From a checkpoint of a small contrastive image-text model: 101725 training examples.
Rows from block 4 of the image encoder of a small contrastive image-text model, named by matrix and row number. Rows with one number belong to one channel. Each number is 500 + 50 x the weight over its row's rms, rounded and kept within 0 to 999. All counts start at 0. Numbers have three digits each. After the name is the row's rms in percent of the matrix's.
After each channel's rows are labels from the 100 images, of 14848, where the channel reaches its highest value: "top examples" is what is common among them. Only what is clearly more common there than usual is listed. The data: photos with spoken descriptions (Open Images, Localized Narratives). In brackets: how many of the 100.
# convs0: first 3x3 conv (encoder.blocks.4.convs.0.weight, 144x144x3x3, each kernel summed), inputs 0-143
# convs1: second 3x3 conv (encoder.blocks.4.convs.1.weight, 144x144x3x3, transposed, each kernel summed), outputs 0-143

convs0.29 081:539477441588494457486449484427358457546487538509414529469516465476482453541474541519421540408434487454578456506442443475461496474475565499567549545466475497510491466513519484535526418482510429435472459420506531537472508469580463475511558534452571534556531541484484432482545609486394506506476585627423483549553493477480460451391540521458551518449550629477578532517465421494489497479595528485495534435452517411492518415472498603462462
convs1.29 105:535485498521421534427519528472430597504478462447556490437484522508515481561437507467535459573359568481532590520555471527470506502474526564559544508588554459482461502508518491550502576524511479574559470540489462579506443498570544515437539544598533527505512428473508501443481500515437495471389432514469385572537508465448498581536577496605462553474366426488456415486466535493500452408485472546466545446534511455483537460567430603527577
top examples: text has "people" (56); text has "standing" (55); text has "wall" (42); text has "sitting" (39)

convs0.56 086:489435443491485410453520427469442463392458470527531429564500552453469453512464473564476438566508603592489546503421548530571465491438534453489433542433598445474407512500479408450459511511435438468435498400537530445516553516490464483525587578438447557539482461434555504465492482519485443546480523477561565498455454420523561521499567473445491411461483476561543412541468485507507476499430475569380512543445515571533556529519515531384482
convs1.56 088:507415542521463436506576499444523484587426562537486519506530447452417525500498448547599542433470518549491492542492456510551508476438458530515468520618523530417487538478546477531431531485570523481545430560525580463474493534431502507482397523429426538466439473533519626531523503554526531459446438506507441505488464586436504494545475490474498510539503635454454592438539508504433461546599570481537446534572479474573514477386348502537519
top examples: text has "man" (31)

convs0.82 076:458483455537545462494513545455485472478603399512529374489533503539513493489470472604560526454383567475428487432501497608496441473513477479501480547463538582491476508519579409473408471412501491451478449442533447590443491473538450422452471567465471480555482532546494544439491553547522480512481520533521595527486530378544506532465488508488531383476491511537553444557530395495466565520403442427483410481460435538539503389533534526439509
convs1.82 095:530461582501550603514497516548501483610492554474502442460424545515431535511474447467609440535515543532474418513579474508523486489554504573451571501480488398462457419471523531488485540561527536508519509441507523561452487418469591459456515550616465406466438448542660492482554518517455473564447600419516475464493584468544539462539532406451455592490452569485447527490567604492524513471526533493539509528572527588531490477520547514490539
top examples: text has "wearing" (29); text has "woman" (28)

convs0.121 084:482476481469485516468450528470443569417431454551497486475559385394445576450539544479494533522540525519586523540518555476560555553525511434522421521656459436478496492505588495600495503597497433503490556560482444440498531419534470467528488501522476527470439565504580494504463448608553517403576529402520560455451482585492535532487467471510529496491563610524532439497550480528502556478473547450473590490520487541515419458435444601544520
convs1.121 085:604528439560492470566480536533554498431485433506471514622476495535591485470392473535465499451494494618478572503430559521564591466449509456521450437495450507522511512564481446445492503526494455472585551441509462462558493451522460485501636527327527439444451448477481521484455517451422463471478575485492443553501464528491429444415531545504484520543481513477513575444440469599480424481484473525470464519526551542377491443534437478549453
top examples: text has "people" (47); text has "sitting" (45); text has "wall" (44); text has "table" (40)

convs0.8 110:412435673477536445500488508385488567471380466498511481472503452439428452514511485550473510458447497386589508510484434534484537564521494564470513516417570553467522449519452505565476459456495534414497440437508557635494515463419588470517471448492489451533500474446504468459476507558447506511499416471519483510608524519467431471446558508526491564497483591462508549454583498446562472460542458468530530504482512456539481479483546493626613
convs1.8 118:500429430455536454497494522468572429527588433538460400518428509456521418503529471419500471656615546576457528481518501469421470514480556421512527478441476405523613528454473509481533487454529569486536436437496493494559501499474419467582485437646568500583438456498572467525430537507465485420489487555555427564482478559506439485535471487448467501503484488559506464481585440509498414419475472487544463561479481485493484402496487476479454
top examples: text has "text" (26)

convs0.123 085:603499536568439430480539504493414534510595514490536562519481453416508492494532566418482423478435526483476490463519465545529480462352438529534473446471549501494420405491390452448452515556535476418538461400523502487574466421499594473531515484414485464470513529390432506406462510472461452601508548501458480399465525361532500495390500484496399524535511484484521486457514452505515547495484561517412475506469469482439490470452454509544504
convs1.123 105:561540451460551521477541479486549396566408514434519562469453564516530461490530514489468447545592485487487511444554428554563495514492519462534472509479530445637503422481623495470497419438501544549438480654488494537579513470552470409474420609565581525527545490459479525457510539545466543492457505547465432569542531516506450461457483472410454482474394570489497462426554450471473496437561486459518535464411479589544432495479473555452518
top examples: text has "wall" (53); text has "holding" (37); text has "wearing" (29)

convs0.139 131:555528537539514479509457506504448537472491524542453565463576540600384454500510496572536595446554528419566484471460573475536414568441556512476528431450498496596461529536471639564485511589553498577440500548536483496474444529519445483529599463504447386429540566473515617499450523533473475437504488482429556465503567532552439391510538479548443491462519438511556525581531490496478475558395485506503549460556508476495502509462400455462454
convs1.139 108:471561489527499530482527459490546485452373380439474482473442577550452480492533431421447498512498498435431476405499440497436476447499488489493454429496494463597497528505501533402498515442461511518455486419423526520488511438618438482500424468508532489590497537445462490366571510546445448456508447576414487523530423483487532531496477509432462558420452441511501494515466433496397427455383427462437570450494492501475523428496559501593486
top examples: text has "building" (27)

convs0.81 091:451564592559473489486472483494407507414533495494486506487413472471498435446519324550469442412535451513482528505523491439505457484463517495399494488578567473442534499534546466512467516445525435606461470576502524634572455485448462508502480528535410477455475473511461549548463529506487434452542501515515465526480600467512449519455469511510517406416523565494567474525446519563440413526419396484522464461528615506468555497499436444447401
convs1.81 087:424500458532497490440521477451522502452474467471538530531593424603523489448459507452393496618468558543459536457566535507493567517491492438476531533489473493473462541405444399429509518462500559517590447427510506558483475538445527421419488493359547481491507430436522483507503461521480546485444544500546527424513504515472602556490419488484465506465487405495392484454442429515595435519387523451563544491415462448549431515447499538494586
top examples: text has "table" (31)

convs0.131 069:528446514540457404459490574514510474331363519543482380522509488497457502474383472467461500487486501410458443420494534510439472439423503589552448495427503539460428484468528458483503475531399514503481481352529483467527534537433437567526464483487489509473491478485424443413414454455516505578491553465410400549483428459486518429456511519528455506467542490492517471539529550453474469445480525578588469576502529494462543507468435447502518
convs1.131 104:560456483543526542467638526466411480466604541409415494530507544518492525527573551434445458502539436484518420485502424452525497494510477426505592483504541534425440558480481452527548559519390455433500593513515481534497627490502478513470524557445504673588547449566474487531506523471522488517455517465485434474457484414483616533538512452455491475462435488557502454450504603523387520553532571491513507443448535494521505466455523510452532
top examples: text has "grass" (35)

convs0.35 098:536481535491475507575446441425576461529366474567575498508454465485508474487450449585518425505475494550503526467468504508509532452498526538448482502481395439443520450461561468447467538425578514378451597418561466566484479430483536533571457467446416478513422614495563411503483603505472505423518538482457490505581547506483495486447440518485527471538542506488510479471456484520448376486497459436403508477507590504481414526501402538483399
convs1.35 100:514557600462507446577460483500477456496471504536468453457530465542578480503561548469378437587445479466526506571431452533538458485489552460451534509495431606431433506465476471479480515587473522399538576522522487512526544506532472484481535545471601498400530537468604478538559560440516543530477539557499494465407477466516427455466524516527439528487644441498469482496449554516506476526579428612464578469556560499491618538461414556482563
top examples: text has "wearing" (29)

convs0.11 094:469511525484472503530457457512495555459471536512425525441395528482488582512471490485560476580488440523481464374408464508535513470494503553512512521594496477464476500512509467458426434485484488451472409452510403569476440421365560537482366516494468541560486423518450477577492535445434434425481468498383454538427481452543483519465501446482430507586564550478433438529545479384439490519438364473493497527510529486532491447479439516434460
convs1.11 084:473458477449536529567507490537573500486547541447389611553578537565427457611431506494571545579623482508418494453514539524510574522550518459493448527467454618487477444472419467509394491478533514441561566496448437448498463517448546461531534529386404491545514475531430562590487475424455494521500514544465586484554496512537459569486487415473435550477571536494490420479434519449469462540525481499497625479466457543499495510458471533495537
top examples: text has "standing" (55); text has "people" (44); text has "sitting" (36); text has "table" (31)

convs0.108 164:554500502593458470468505577461536424482412521504534502467490492516515489550545587516505499480574514458464445507521497486405483510506539568507483483520556485428527445497382531535492492435449565550523545500491562433505521518544444423460367550482482488550483530460518458397501636513405461504402450640450446386493534452528446586572517514479515500507474510334430497487447561480515410448463469523499500465489496421519510501573513500507442
convs1.108 146:527495583487475508290458449495501505476531497496514489511546490482483435453535466511507428503443466441507516461458554420447564508461502484506320493491471474529470433438545479538509494407483461547532574494478501346550562447436496393500520520507481407581498491468585507502522435418519454508527486445493473416456465514507516495523500461507488413478505432509524500529502430497539482511490489536416481463494484678554498436548495438545447
top examples: text has "black" (32)

convs0.30 095:497505485442618565375513488557497372438430475529539472447473488504488523613532475501452541511512465459513429549503463480533491470486523523467447537484491523424471376495491478474483468547489392471509442526444494426389494446482492501414587519543569481474491514471472417555425454512504525526464587446453511666483537487415485466499480527497492517543543430503515501461519518479479535507454446500454444586457460490480416564444522669534528
convs1.30 109:503491562487449517544490406524539548439548419488461507522457465517559534487485528567486484511525527492551583480550471574436570525519473495582517403469430468365438504528545670414517482461474600507468494542579505414445520587528529477521502495387490534516470505484502483441439564483546447550547522536439468608566465528471501481581496489429552453527450427435452490519496476440543493475504439567529416573522505524426499519548411593484470
top examples: text has "trees" (63)

convs0.76 094:513490529548448442496534513495535444578428582515405583485496434505470383533458445499527455535502456486560485470487530418572514399529544452592552619428488498495419460502512496532421505537438544587526602556515429452452493422560557459507539445469504499447507619511549499434566495496459459526527570473489416480518555459496567532486458420498527481614460470453470527581547506577465525524465587594436501518468487495453464452473509579461517
convs1.76 094:526604512514500469502407449415455489484452566527657444508490559525467562553498494528551444530485551477440519468463569460526442531472502499577491460427488441517460555526525524540484387476534442486497438482475578529469474518464455493468536589472430435564491478457532511444624421423543510530463573487479470447430477597493488459412450360518506485524447514444516489489505492568494462502523395451522493460438510395548551437554473476606526
top examples: text has "wall" (44)

convs0.21 076:504501453471480455543395461451458510565442496492506502417491537471402500523533454479502544615507579431524518517518477530466385418400495558605462441599481472492477472503547445449415504535507535537416506433573469494447501581457561427517473450531468511369488583538525411458470539427557480467526443431405544481501581476519569521463540467516449470498491504524387449504587522520479500549516460505468537424432440501514499462440460473436436
convs1.21 088:499462473483469547559449472409518377468446561460406579473517483517407503557431515506495509484558505475532478512567598503501574570438514540464482566632489520517463532561543523492382521532463511519494609547532475454586531496465542542482576545370571491459543448522567573553488473365506483487510411539515507546495600430531432507471474499503532463511551476543449449443533459500464508494595449563567504504418450509536491537482419502469485
top examples: text has "standing" (48); text has "people" (44); text has "wall" (40); text has "sitting" (37)

convs0.111 084:540526539445544438436419545566512533563557451529531599509566513518482557544465491544478453516496535453387592528502490541520515400449484496424571474553527492474561581516456545483459508505574424495490551511562543478465532469403491488423441477456452554505446624484480481469482483423447531614597505493505438433587458529570555423483502510482596421522435408520562572504461505559518429484537525552498422496424558445480513554474508472560537
convs1.111 104:509582460469492441483540501530502506516435451369517454413411484544458381508428512438414518422500493575500480513527449481526480554496496487534460485518488494586513559505489470562498476502407457534536439611486496471447514462552395433497398470465424516444513517557457483453568503551505513570454406542406468492403559511432337472510419395553559454541481508512480434512512479579476462427478489487480535435450537451540500507456506494485530
top examples: text has "wall" (42)

convs0.110 078:583442398483454424420478537499459460408406524469539439467451470438481512563475478493473499551514574449505467460531460477486426506434515452514453511592468517458500450566551554513493452481502473460468563455470446487430492505433516483484431430493475515447521521413536565429443461425495411475419474488445469450475463450406441532499540457508415447544532421502462460497490435463435462501532387494426474545403364569476387483401482483497497
convs1.110 089:390449481479513595575559551416540551396541480491404491638438614492535540522453546533508553475467519521493524468523600415550604482533493461509531501547525479537527513503494446507482524501453442477514590519406400614480587513463472506563552544490473496539483427538467502465465488552406508473445505538497500519550539550503483495467515572468577519529597488549577503576468569461500495446527411533471500491466531507576596574475406510507497
top examples: text has "standing" (56); text has "people" (49); text has "sitting" (41); text has "wall" (40)

convs0.38 085:522561497510496446510535516511375446520564488515467457415451433392472548523433435501482536497454420352404479480471553537461454495566526462525517511444476478506549559467543408502492554419463483505448481434558488536437557555600544462532525483552422474488417503499531499457522534544479559450508444495495508514471437504431447552445479431529494490534445481365559512475437402537541461471452459482503474475547436641427422504459536435464449
convs1.38 094:552632494620465614443530465494540528425451497528525479472578535425576438435437524470566426525480490468501424482587500378429437466504495445477518470503553510485396545545572439466510558477515471569538557570468473526496513421545504508420505465450547557445509498501532565530431557429531415419469463485576504545543445430498549472567474520436442504536432518500433511543453520526450507513484537518515595547551547478468502435507449463418567
top examples: text has "wall" (40)

convs0.2 148:423555447511484492415547526541435499434482435512459485420436534499463445436389593490460473486470565491571501486518377462566492507466469477464489419507529450551473511501517452543525444445547471531463442468588529513431581502414479484558545484599520485487475502552523509437516427431418528458460469429504534417410497485528454523501499476460528471436549499542439571544516471469445538438597403428541464541436572441535607591505499464597537
convs1.2 104:486554544453496485549500552525565465514574506473464448466456550536554437445518506411542501495544433430476537543486518467386431465482474543387492488442373503582612542449470439530552497477435498484517529415415459469568561539383534438462519571513532540419490518441510465512442510502466391412506470557508414424486523512474440507468463443481561513501523503466489521497602467426586477548557507443437426553443531432473511463535557475454435
top examples: text has "lights" (44)

convs0.120 066:500492378512432471432495525379480497555474460505441510522491555514561496557458493481514510450469546400414489509440392490499568497544557465435503483564534505438405421521510475524551485536542491438563534527543437423488424479536564444580530489538476532411443540470552411533406430463455502478459571445541466495558476512457530432479500436483465417447505360492394540475561443488499478497456563482442447495514512547442443539492627514520471
convs1.120 097:444401604409469512546554522494536588480549477599489467539451574438571525419538525527546604518523510531436525495478538478433470509466555476425477531478549490400412470432549574533424534600500499445539464505481433575512466519499490516495585552521487487480457494477546504474598528491570550495520429514406510511465495479554533580536480455547543546525464427510563366571507567465522440440549528514490486594587469540501601521547462537450515
top examples: text has "table" (34); text has "two" (27)

convs0.84 087:476492524458509462572438473454452475443402531463491508495474455472496593561504430435442507496492460553548537466455438437511493463484486461417553400552497484472571385497461563496483488543494556448387487419520477487495527476552569529494613507479569558520372464465538501411512565437499500496501411576431453495471533528584593525445566490604463402473424592532417447515500454469442555450483533459507430462496460519521545419499494517540532
convs1.84 104:638587478489498523483606457518570478478397449579417449536413468458523421527444505480509525465550510572429484376576550503450528574392530521537450512416444526544463423507529521470478482455478439611503530549455350488460530460442497539518480563443569463478481443527501483549514540489541422474407535454498504534490439496453513532484490414492431437501542502621434507501509550531454488471592446544505455494529484521459477491508533516506477
top examples: text has "standing" (50); text has "wall" (45); text has "holding" (39); text has "two" (31)

convs0.90 080:419453513489505395432453526457477402500458513476508466429434563529550488527415483491534446456499529487522499482570463525484450395463503476455493465451555471502499472454537438511406505448454462417485549466431546473488452431406495523456541468532431521522397440488462426551478543554432409488519461509537480503521483563428528496468502442430522472517602389500508518511408401500498469386497385505406507504441466471457377566484422503535446
convs1.90 098:411490443463505517464551524479552520445516540547357431603464553459492546501520463468441525469456518549482491517464514489499502533465485566499456501486524493473525452431559539521511427525506443507555464594462483578560459624606483527509473435565498534440507519487453509570375528490446488493398494539464434485649500585401525511555465473514519432517603499530458510438480535494469520365531490515548458454464488583555519550423427536510560
top examples: text has "wall" (42); text has "sitting" (37)

convs0.6 097:480408523510467457567454484440646510510536515479528491475469464499461467493460505448478440420581566487461513513517524548429531457606427505496628444430482528469471519428459563520540543549459452525479548575513445513507522520435437463465401488559525401435559447474456479522471446550455576566507481462431513487451442580607488473457579496450406555452426432583454560427476492500449533504451513527531553420485549438449405543486513484489503
convs1.6 099:614500505429569417574441556520511494434474488530454531480470451471511406465462466481547406456417474541526520469559456558499401462574451505471520517427542622459558444452442543436461547554424442582535509477530493487438494478475500467513463496512552495502505531511388628544544410494485509530484578494437425566460461427486540577537432570511511497433389519536463535480486489565465482512510482479445425518433552457465543514466478484396423
top examples: text has "man" (36); text has "holding" (36); text has "wearing" (29)

convs0.33 098:423422497524420470336522511533505575419416551534500438513557397464522570456424483490551446553514467499576550465432469557546533481481498519455501475572526455488483508498531468539443553492436452488481510495488418472457544459533492567430500499457495569491515476528504490563445465488638511454540598428527495595445477376517560469525552445422524526470501541475502456476544511459429528478465488467523478553536518585520418572566454538362522
convs1.33 100:520399519578467471436487520449439528441488485498472490620549436471487473429503408522569428468460535492466470505446569526541589471457510504455478544558444531391539507532447536469448476614467472430506484570426448561559479462517498472435531529427537555398468546579411469545442524486461477501456515594438454488470538416418544384497533566491496469475527597520500555541505456435486428468508484432549533465442505438414519457521503578455540
top examples: text has "standing" (58); text has "holding" (40); text has "sitting" (39); text has "table" (31)

convs0.14 132:542472582547508496484416464487549548443582491484493534455493552490568515479450472488482506508510442459420512519482521608588460494458416466494554477587475416606464559526540423486452497519480417444531455431530591661456362516533508512476611507501451497506508485469509528424518505488499455489575485570502518450588497492411540458528489457544605510530594535533577541528514450470501435491490492612497556582503471598458558498503499453469492
convs1.14 112:483515503505548497514444528528474494660529536543614527414497499544550489478484393522506472509511505396421517495574524419515527533494400463444420550519464474381480498441514367551481468554468478475483492589488504536511493492473443448488399532441548443500527424524469580398527478457462549450478461436515512510493480553508433477453473450460532463512435501501479464470460451514442440575375565461479511481433406491463426431513461420548549
top examples: text has "wall" (42)

convs0.79 111:580472517496453475515423541483460451425519460528529490474455525522454533459435492529473556461449500456356444485469487558502493481489434480434621446483483525372461457503435488531489491549509449600485471597533510537444519581453372439463598521530518577483501412490470510431466509457512549464479498484498508412532467527566531465519527541523544534419462552544516608487419491454440434576343464513476477600482539572524484501459516483443482
convs1.79 088:494458544476515375546483566604535469501488489486478526442503527546545466459471523453501462501500505469388537433525495516476435536460492560497454495535534476471469487427403473575552456507558453492441446509567578524402531447550483427615486453541684482500427471521461513504586496492461469473503479530436482511515557475504552572443436466545605552463374458473464525537508509517543500571455456499497477434388522511493553393507475441489598
top examples: text has "plate" (25)

convs0.114 139:545476463538490520516475533489466437527460462480428546430568443492506484434443524473508488394504477484463482535501522619510459460525474491555571481549444457438404489523504561542505424556489531552470482464646406462506580567551454410497632516469439533523574467554500537426511500583505432439469485469496452453471493474495461363480532450429541455521406559506454538418500475483491566468392545532467456472495555496469452377422511507522494
convs1.114 106:631599431534498500515534648562483532583560436443470459471553456483514475429491529481477561537591522491416501490574474576537485444501511550499507524529387491545527476469450451541547455706457524569491562507585528464516561455556487472552490493504504451481445483421505456523540419536467490473489463532476415544461489499556517397463505494460543467508400512503478556414504464463482468614479498536470490540516479543508439500564473516563534
top examples: text has "lights" (57); text has "light" (25)

convs0.4 084:463516510466582418444489475507509428507489599437473446471517476480485482445471446456493515441487573506446560434459530486482480444489510520456525538428447543455589447607470656548482413517502537463521480414495540511529435498538451528530489515490480533487543536516476451468492451409518488526522473481472490506583521458591455447493564523418478379492496505502489609517522433375436584495426517578417458475580431448514466582609578452506514
convs1.4 111:545607396465481517484564480571530470462550526488440451503463460514447537463477495459495473545497550395497357594490328493546460467529476562403489618477517536474450483517513476539487547453599492458493441492553491543411550471487517491486487440569499491460502585426592479504535461470513536577462541522554478446558523470511439515494481387519476545455378466539554551516487535493505485486496605490497470452514498500453544469463590450434424
top examples: text has "wall" (40)

convs0.46 075:559514520474532456422487444562414444484526521539418530498477429412570556467452478428568475501515486418533467510596462482455486432445532503557514499530526450382498496493496529563492523579545566542501457399429534409457489468470535484549511446481524485574500537470501560390466392407436396505457567417523499490478457440518447497453478513467430470472484526425521544534488429463496579471545445520489564537516603527468480433448550481493357
convs1.46 095:417514525483491545532529476523512531544541545541523510510608490515502522523410540527497517479581490446498494385427537566550532457490497645481533425586615531427470441437439503418529504408515460586472481527537508559517506594469541481583578566580537549493584584490545514538533481544476441535499540383579580542501503515475556564531518527436517557478408476444543515550495423394475477488467461456468564509427471470499511556508447540478526
top examples: text has "plants" (38); text has "grass" (28)

convs0.75 083:525468528520462545390380499434519376421471518474573528467491594458456438509511500485542474468493467496392536462514515464556593524515509526450506439484562489488548525526515489504462386522498484490529569541493459579503470602605592569527499442489541435565465482476516470619463521452443464514456389385502449562547464467538478414462462523521515540463510537536416522484505489529516536454530540505561463514484550452547343584501505469468521
convs1.75 107:500507496439556520503569437509467566502550393564468496504510549494475417541571492514438508548553502610489536544503486529533491458493600560521500475480535515518491503572500531479578417405542596501538457504524506405515440464485528530552515498504523554496467503624480460500521553561520473460473534291488587498503474450514579558673547510424547564540540396473492467486455525472474488468545529548585529549476484477494512496470412529501564
top examples: text has "trees" (65); text has "sky" (56); text has "grass" (32)