python train.py --model="contrastive image-text model" --embed_dim=256 --encoder_avg_pool_shortcut=true --text_encoder_positions="learned" --muon_scale="match_rms_adamw" --learning_rate=0.0037 --nesterov=true --weight_decay=0.1
Rows from block 5 of the text encoder, named by matrix and row number. Rows with one number belong to one attention dimension. Each number is 128 + 24 x the weight over its row's rms, rounded and kept within 0 to 255. All counts start at 0. Numbers have three digits each. After the name is the row's rms in percent of the matrix's.
# q: attention query, key and value (stacked) (text_encoder.blocks.5.attn.qkv.weight, 768x256, the q third), inputs 156-207
# k: attention query, key and value (stacked) (text_encoder.blocks.5.attn.qkv.weight, 768x256, the k third), inputs 156-207
q.168 109:129185158107141162167102116145130137141122113146099125174158131120093084114119100103128135158146120111125129124120158098145134106103157104142151142132112085
k.168 104:138114130133135139130136111120139121087125138122141125067123157168139112150120126132119131125122092164134164104163165130147136139127124166076133122118105130
q.169 104:128168137118103144134135131116112109127109163173127143153139129135103109112130144151094125137100138161127154124136100139137084168125115121094124125113139103
k.169 096:090118126166141118131106144180115200151104129153117144153116169132129173141096123086107138136164126136146141151127123107139132147067148113131086102125105122
q.170 096:139130122156141159137145110102149129112112089130115179184125096102088135120102123164140152140174132121138136146103121124146112113146141135115119158119158185
k.170 101:141175144194154139139143158120095119100115115112139162107127094104095107147145133114116152090129095123102128092117132120152110147148113118126137133136164103
q.171 108:127135129135102144140113119128111131107109130159126138163095146136114107130102132112117154106113088110093142150125162120106163152151143172161143114113101133
k.171 102:121123087111165162120161150088140103117099138131109140117113147113133140141124119158125136156089115145145144144055106151102120134132150121120119124131159112
q.172 101:129137124123105125102171111122123072100169101132131195163144121091154111115158074079156135092096106125143127151143152189133115165113146060131140136108123142
k.172 098:160145158141121118117128123129124132140170137152107117100149117121149115132147083096097124115127104129148131121101122071097169152089148144104165112128147158
q.173 096:132145112163109117128132118118111145151106180128103147140157112159142102165099116151120068145121159154151116151132106118110141146135140128161151088139148141
k.173 097:124137098118117127182163125119153093133126145122136147108102115144125085135109171155109124147112154149138113169154128104127139103110122136151085121124098133
q.174 104:134162111123127163127154149148154104132138103141114117160103094111126146075154140141141121092138087125103105134104123106151136117111070085114113107190159175
k.174 101:121124149109129069147112175107117118116085092123151113145163125105146130169141115124136141094134135172098172098100179146158101144175119147143135121119121152
q.175 097:127122105087123136148094116096119092101123158139118125073103152093104111123106104134131150126101149106123115112092124164110136137121130123161121118089128086
k.175 104:141142113108128103098164136150151134146136120140101127129165205145142102128127091123149122146148136133104165131153125144106141145099131120131115122095159132
q.176 100:132070081123124163169173133116119117148153124106156124137156135132108121121147113126127150138135147121114090109120118091144116089117135090138148150154123120
k.176 106:130167140160082130149148160148176145079133136171126147128155108086125115113155120109137119091128076124099149112186147110123107100140152140137106137148150155
q.177 105:142114153093143144125140163118123090179104142160099099118151131122157120118107093151090098084137124163133141135130176100152122111089139110133115100107130116
k.177 103:118133133095098103119122154122150118113096129156087134129127151150137135151109168144164131117159106126129131085151162141112139132112170101107132102143089136
q.178 102:124186121134118112104114091108087149146102112144120157134108120119114173144132121110078118130091077137123120129125124147150140150106137096129122096129108114
k.178 105:150124115135167103113129096117110132147115100099144138107126148126135139103099120146088140149115149144125148145128176149157178138109118133172111122148126113
q.179 098:155160154121107102152143152179150107082110148094116109142143097133137141113147154127141162109118091154139142201115072151151077112178085150125099148147163140
k.179 092:130092147156148147124110141138102137106154151116143117165150101115144133098160126079152138101147152141122131144135109132185085113115119096132094160161114149
q.180 099:123154147119131108132149103093132083094119108072088123110121126153174182118107113140171136137159166103133164113119088091129132097147138150114125144161088068
k.180 100:134110115114096163116150129132112098152112168134164128140142159144117160156069144089118150106118101103173135116166171093168149128119146133163126114174155154
q.181 095:145139153111127124104095115116147095096126132128091138122114149169135150154110126099123134146145105160136121093141125136137134099146146151134121138134160139
k.181 094:109124125126148086156145091137091158170114113084127169129150108159099161110152157126097087144106167106162117138148121164121131129083109088139153128160145086
q.182 102:111131134101115142119098121097074093136114116106146124128135120132136119122117104118116094121113115129127134103168113099162112134120124129156157114117166135
k.182 101:102090172129141134120136125167148148128104128174114139164109181114130121188140135118160153108165123115159137115121121156139096153144110092169096111113156132
q.183 094:103121146075157146158153145125161124123146148137124097112116124192132126134172136114151121125147108093089141111168142104112118113118098117117132146151151109
k.183 098:110146121119120089162144147130160090174144130119176114134116149152125148139120167147175125163111101105141113127132119116113150127136146162115110090132188135
q.184 103:107175144090103091162131137155171139126136126133161100121134140095146160151106113117113103141121107118089109125055127143127102132100164175118096131073087137
k.184 105:108142128122106141124130150103121126101113104130089118134141143147150137070120086179120137156126162136128115145142160103137112118067120149115133149130126142
q.185 106:096105147134095108121144138110091144127097127122127096112108145137119090115097108103116124124166103133147102091130125128122157160137150147084180138127132131
k.185 107:116182078137113158103153131112072126080111115139151129091099130103121108149139119154141075103116135177081139123138118151113140084114102141151142158109101086
q.186 095:149135113113104118077074111127130103108139162105127152107129138120114149140146141106129167113125117084114123118140155149205135127111182124101118145116161097
k.186 098:174109115133150133160106127122100150114076159141102114146184124132128141131147093118130104119164091171105158167160156133099129140111118114131169121120133110
q.187 100:121158118142136115154117183161151173074082103132127123174129087140130090121108151131165071160108111128143102115119122085133140144110114150193104153133156127
k.187 110:123125112090120093127124152119130114164154135116107116106121128114165150159140106147126149112132132174110129135096122124114153150123102106111105173107115109
q.188 108:108109192122133095153098140141119095134135151130162093082106135138117132159127094136131130090122113090162135144127113165160120099124173104146119113158125137
k.188 103:149173110150145104089121127087146130161145127084109176164079139116147162139113106114179098128111102169113133158131131136168141132096105114119117109094140120
q.189 105:127132110142128103112117157125055115134120129116120191151151158108099111129118124153144124140127171170158159142167154103099136129147114123114127083147145095
k.189 103:116122148141130109126125166117090073108146149138138108099106126164146099161132194117103117123150132136172125127127123138114152168162176180129183128124112108
q.190 108:129159124087091160102098152085103089163133121165132125129133116124166161132134106135166096174146114134116103146149113115136149152154120146113093141116145120
k.190 103:112132104122127143117062141103151141127072107130101094097148132188140103088132145141172133140168105136070135104124143129147107188158138125151090095148127146
q.191 093:131121089109132099162138092102118131121125116145141125119147151101158089117128180162141109119138149139168138154119150089131180142122143053116133126105090133
k.191 097:153096112166112151084146169142145120124148169109103125107085160113154134135151098108099129108102126090126119140144143123148136121129151114095121125154098113
q.192 095:099074113165148125127132133142128124107145151119105154123084107114173149170164154140093095129097141116150179118142124155087087094148135143122140141185144120
k.192 097:121105121142151123118115137104101099119136132152089130100119138129145134081090184153119138097137086133169094099093121157107122149119133153121122139130115114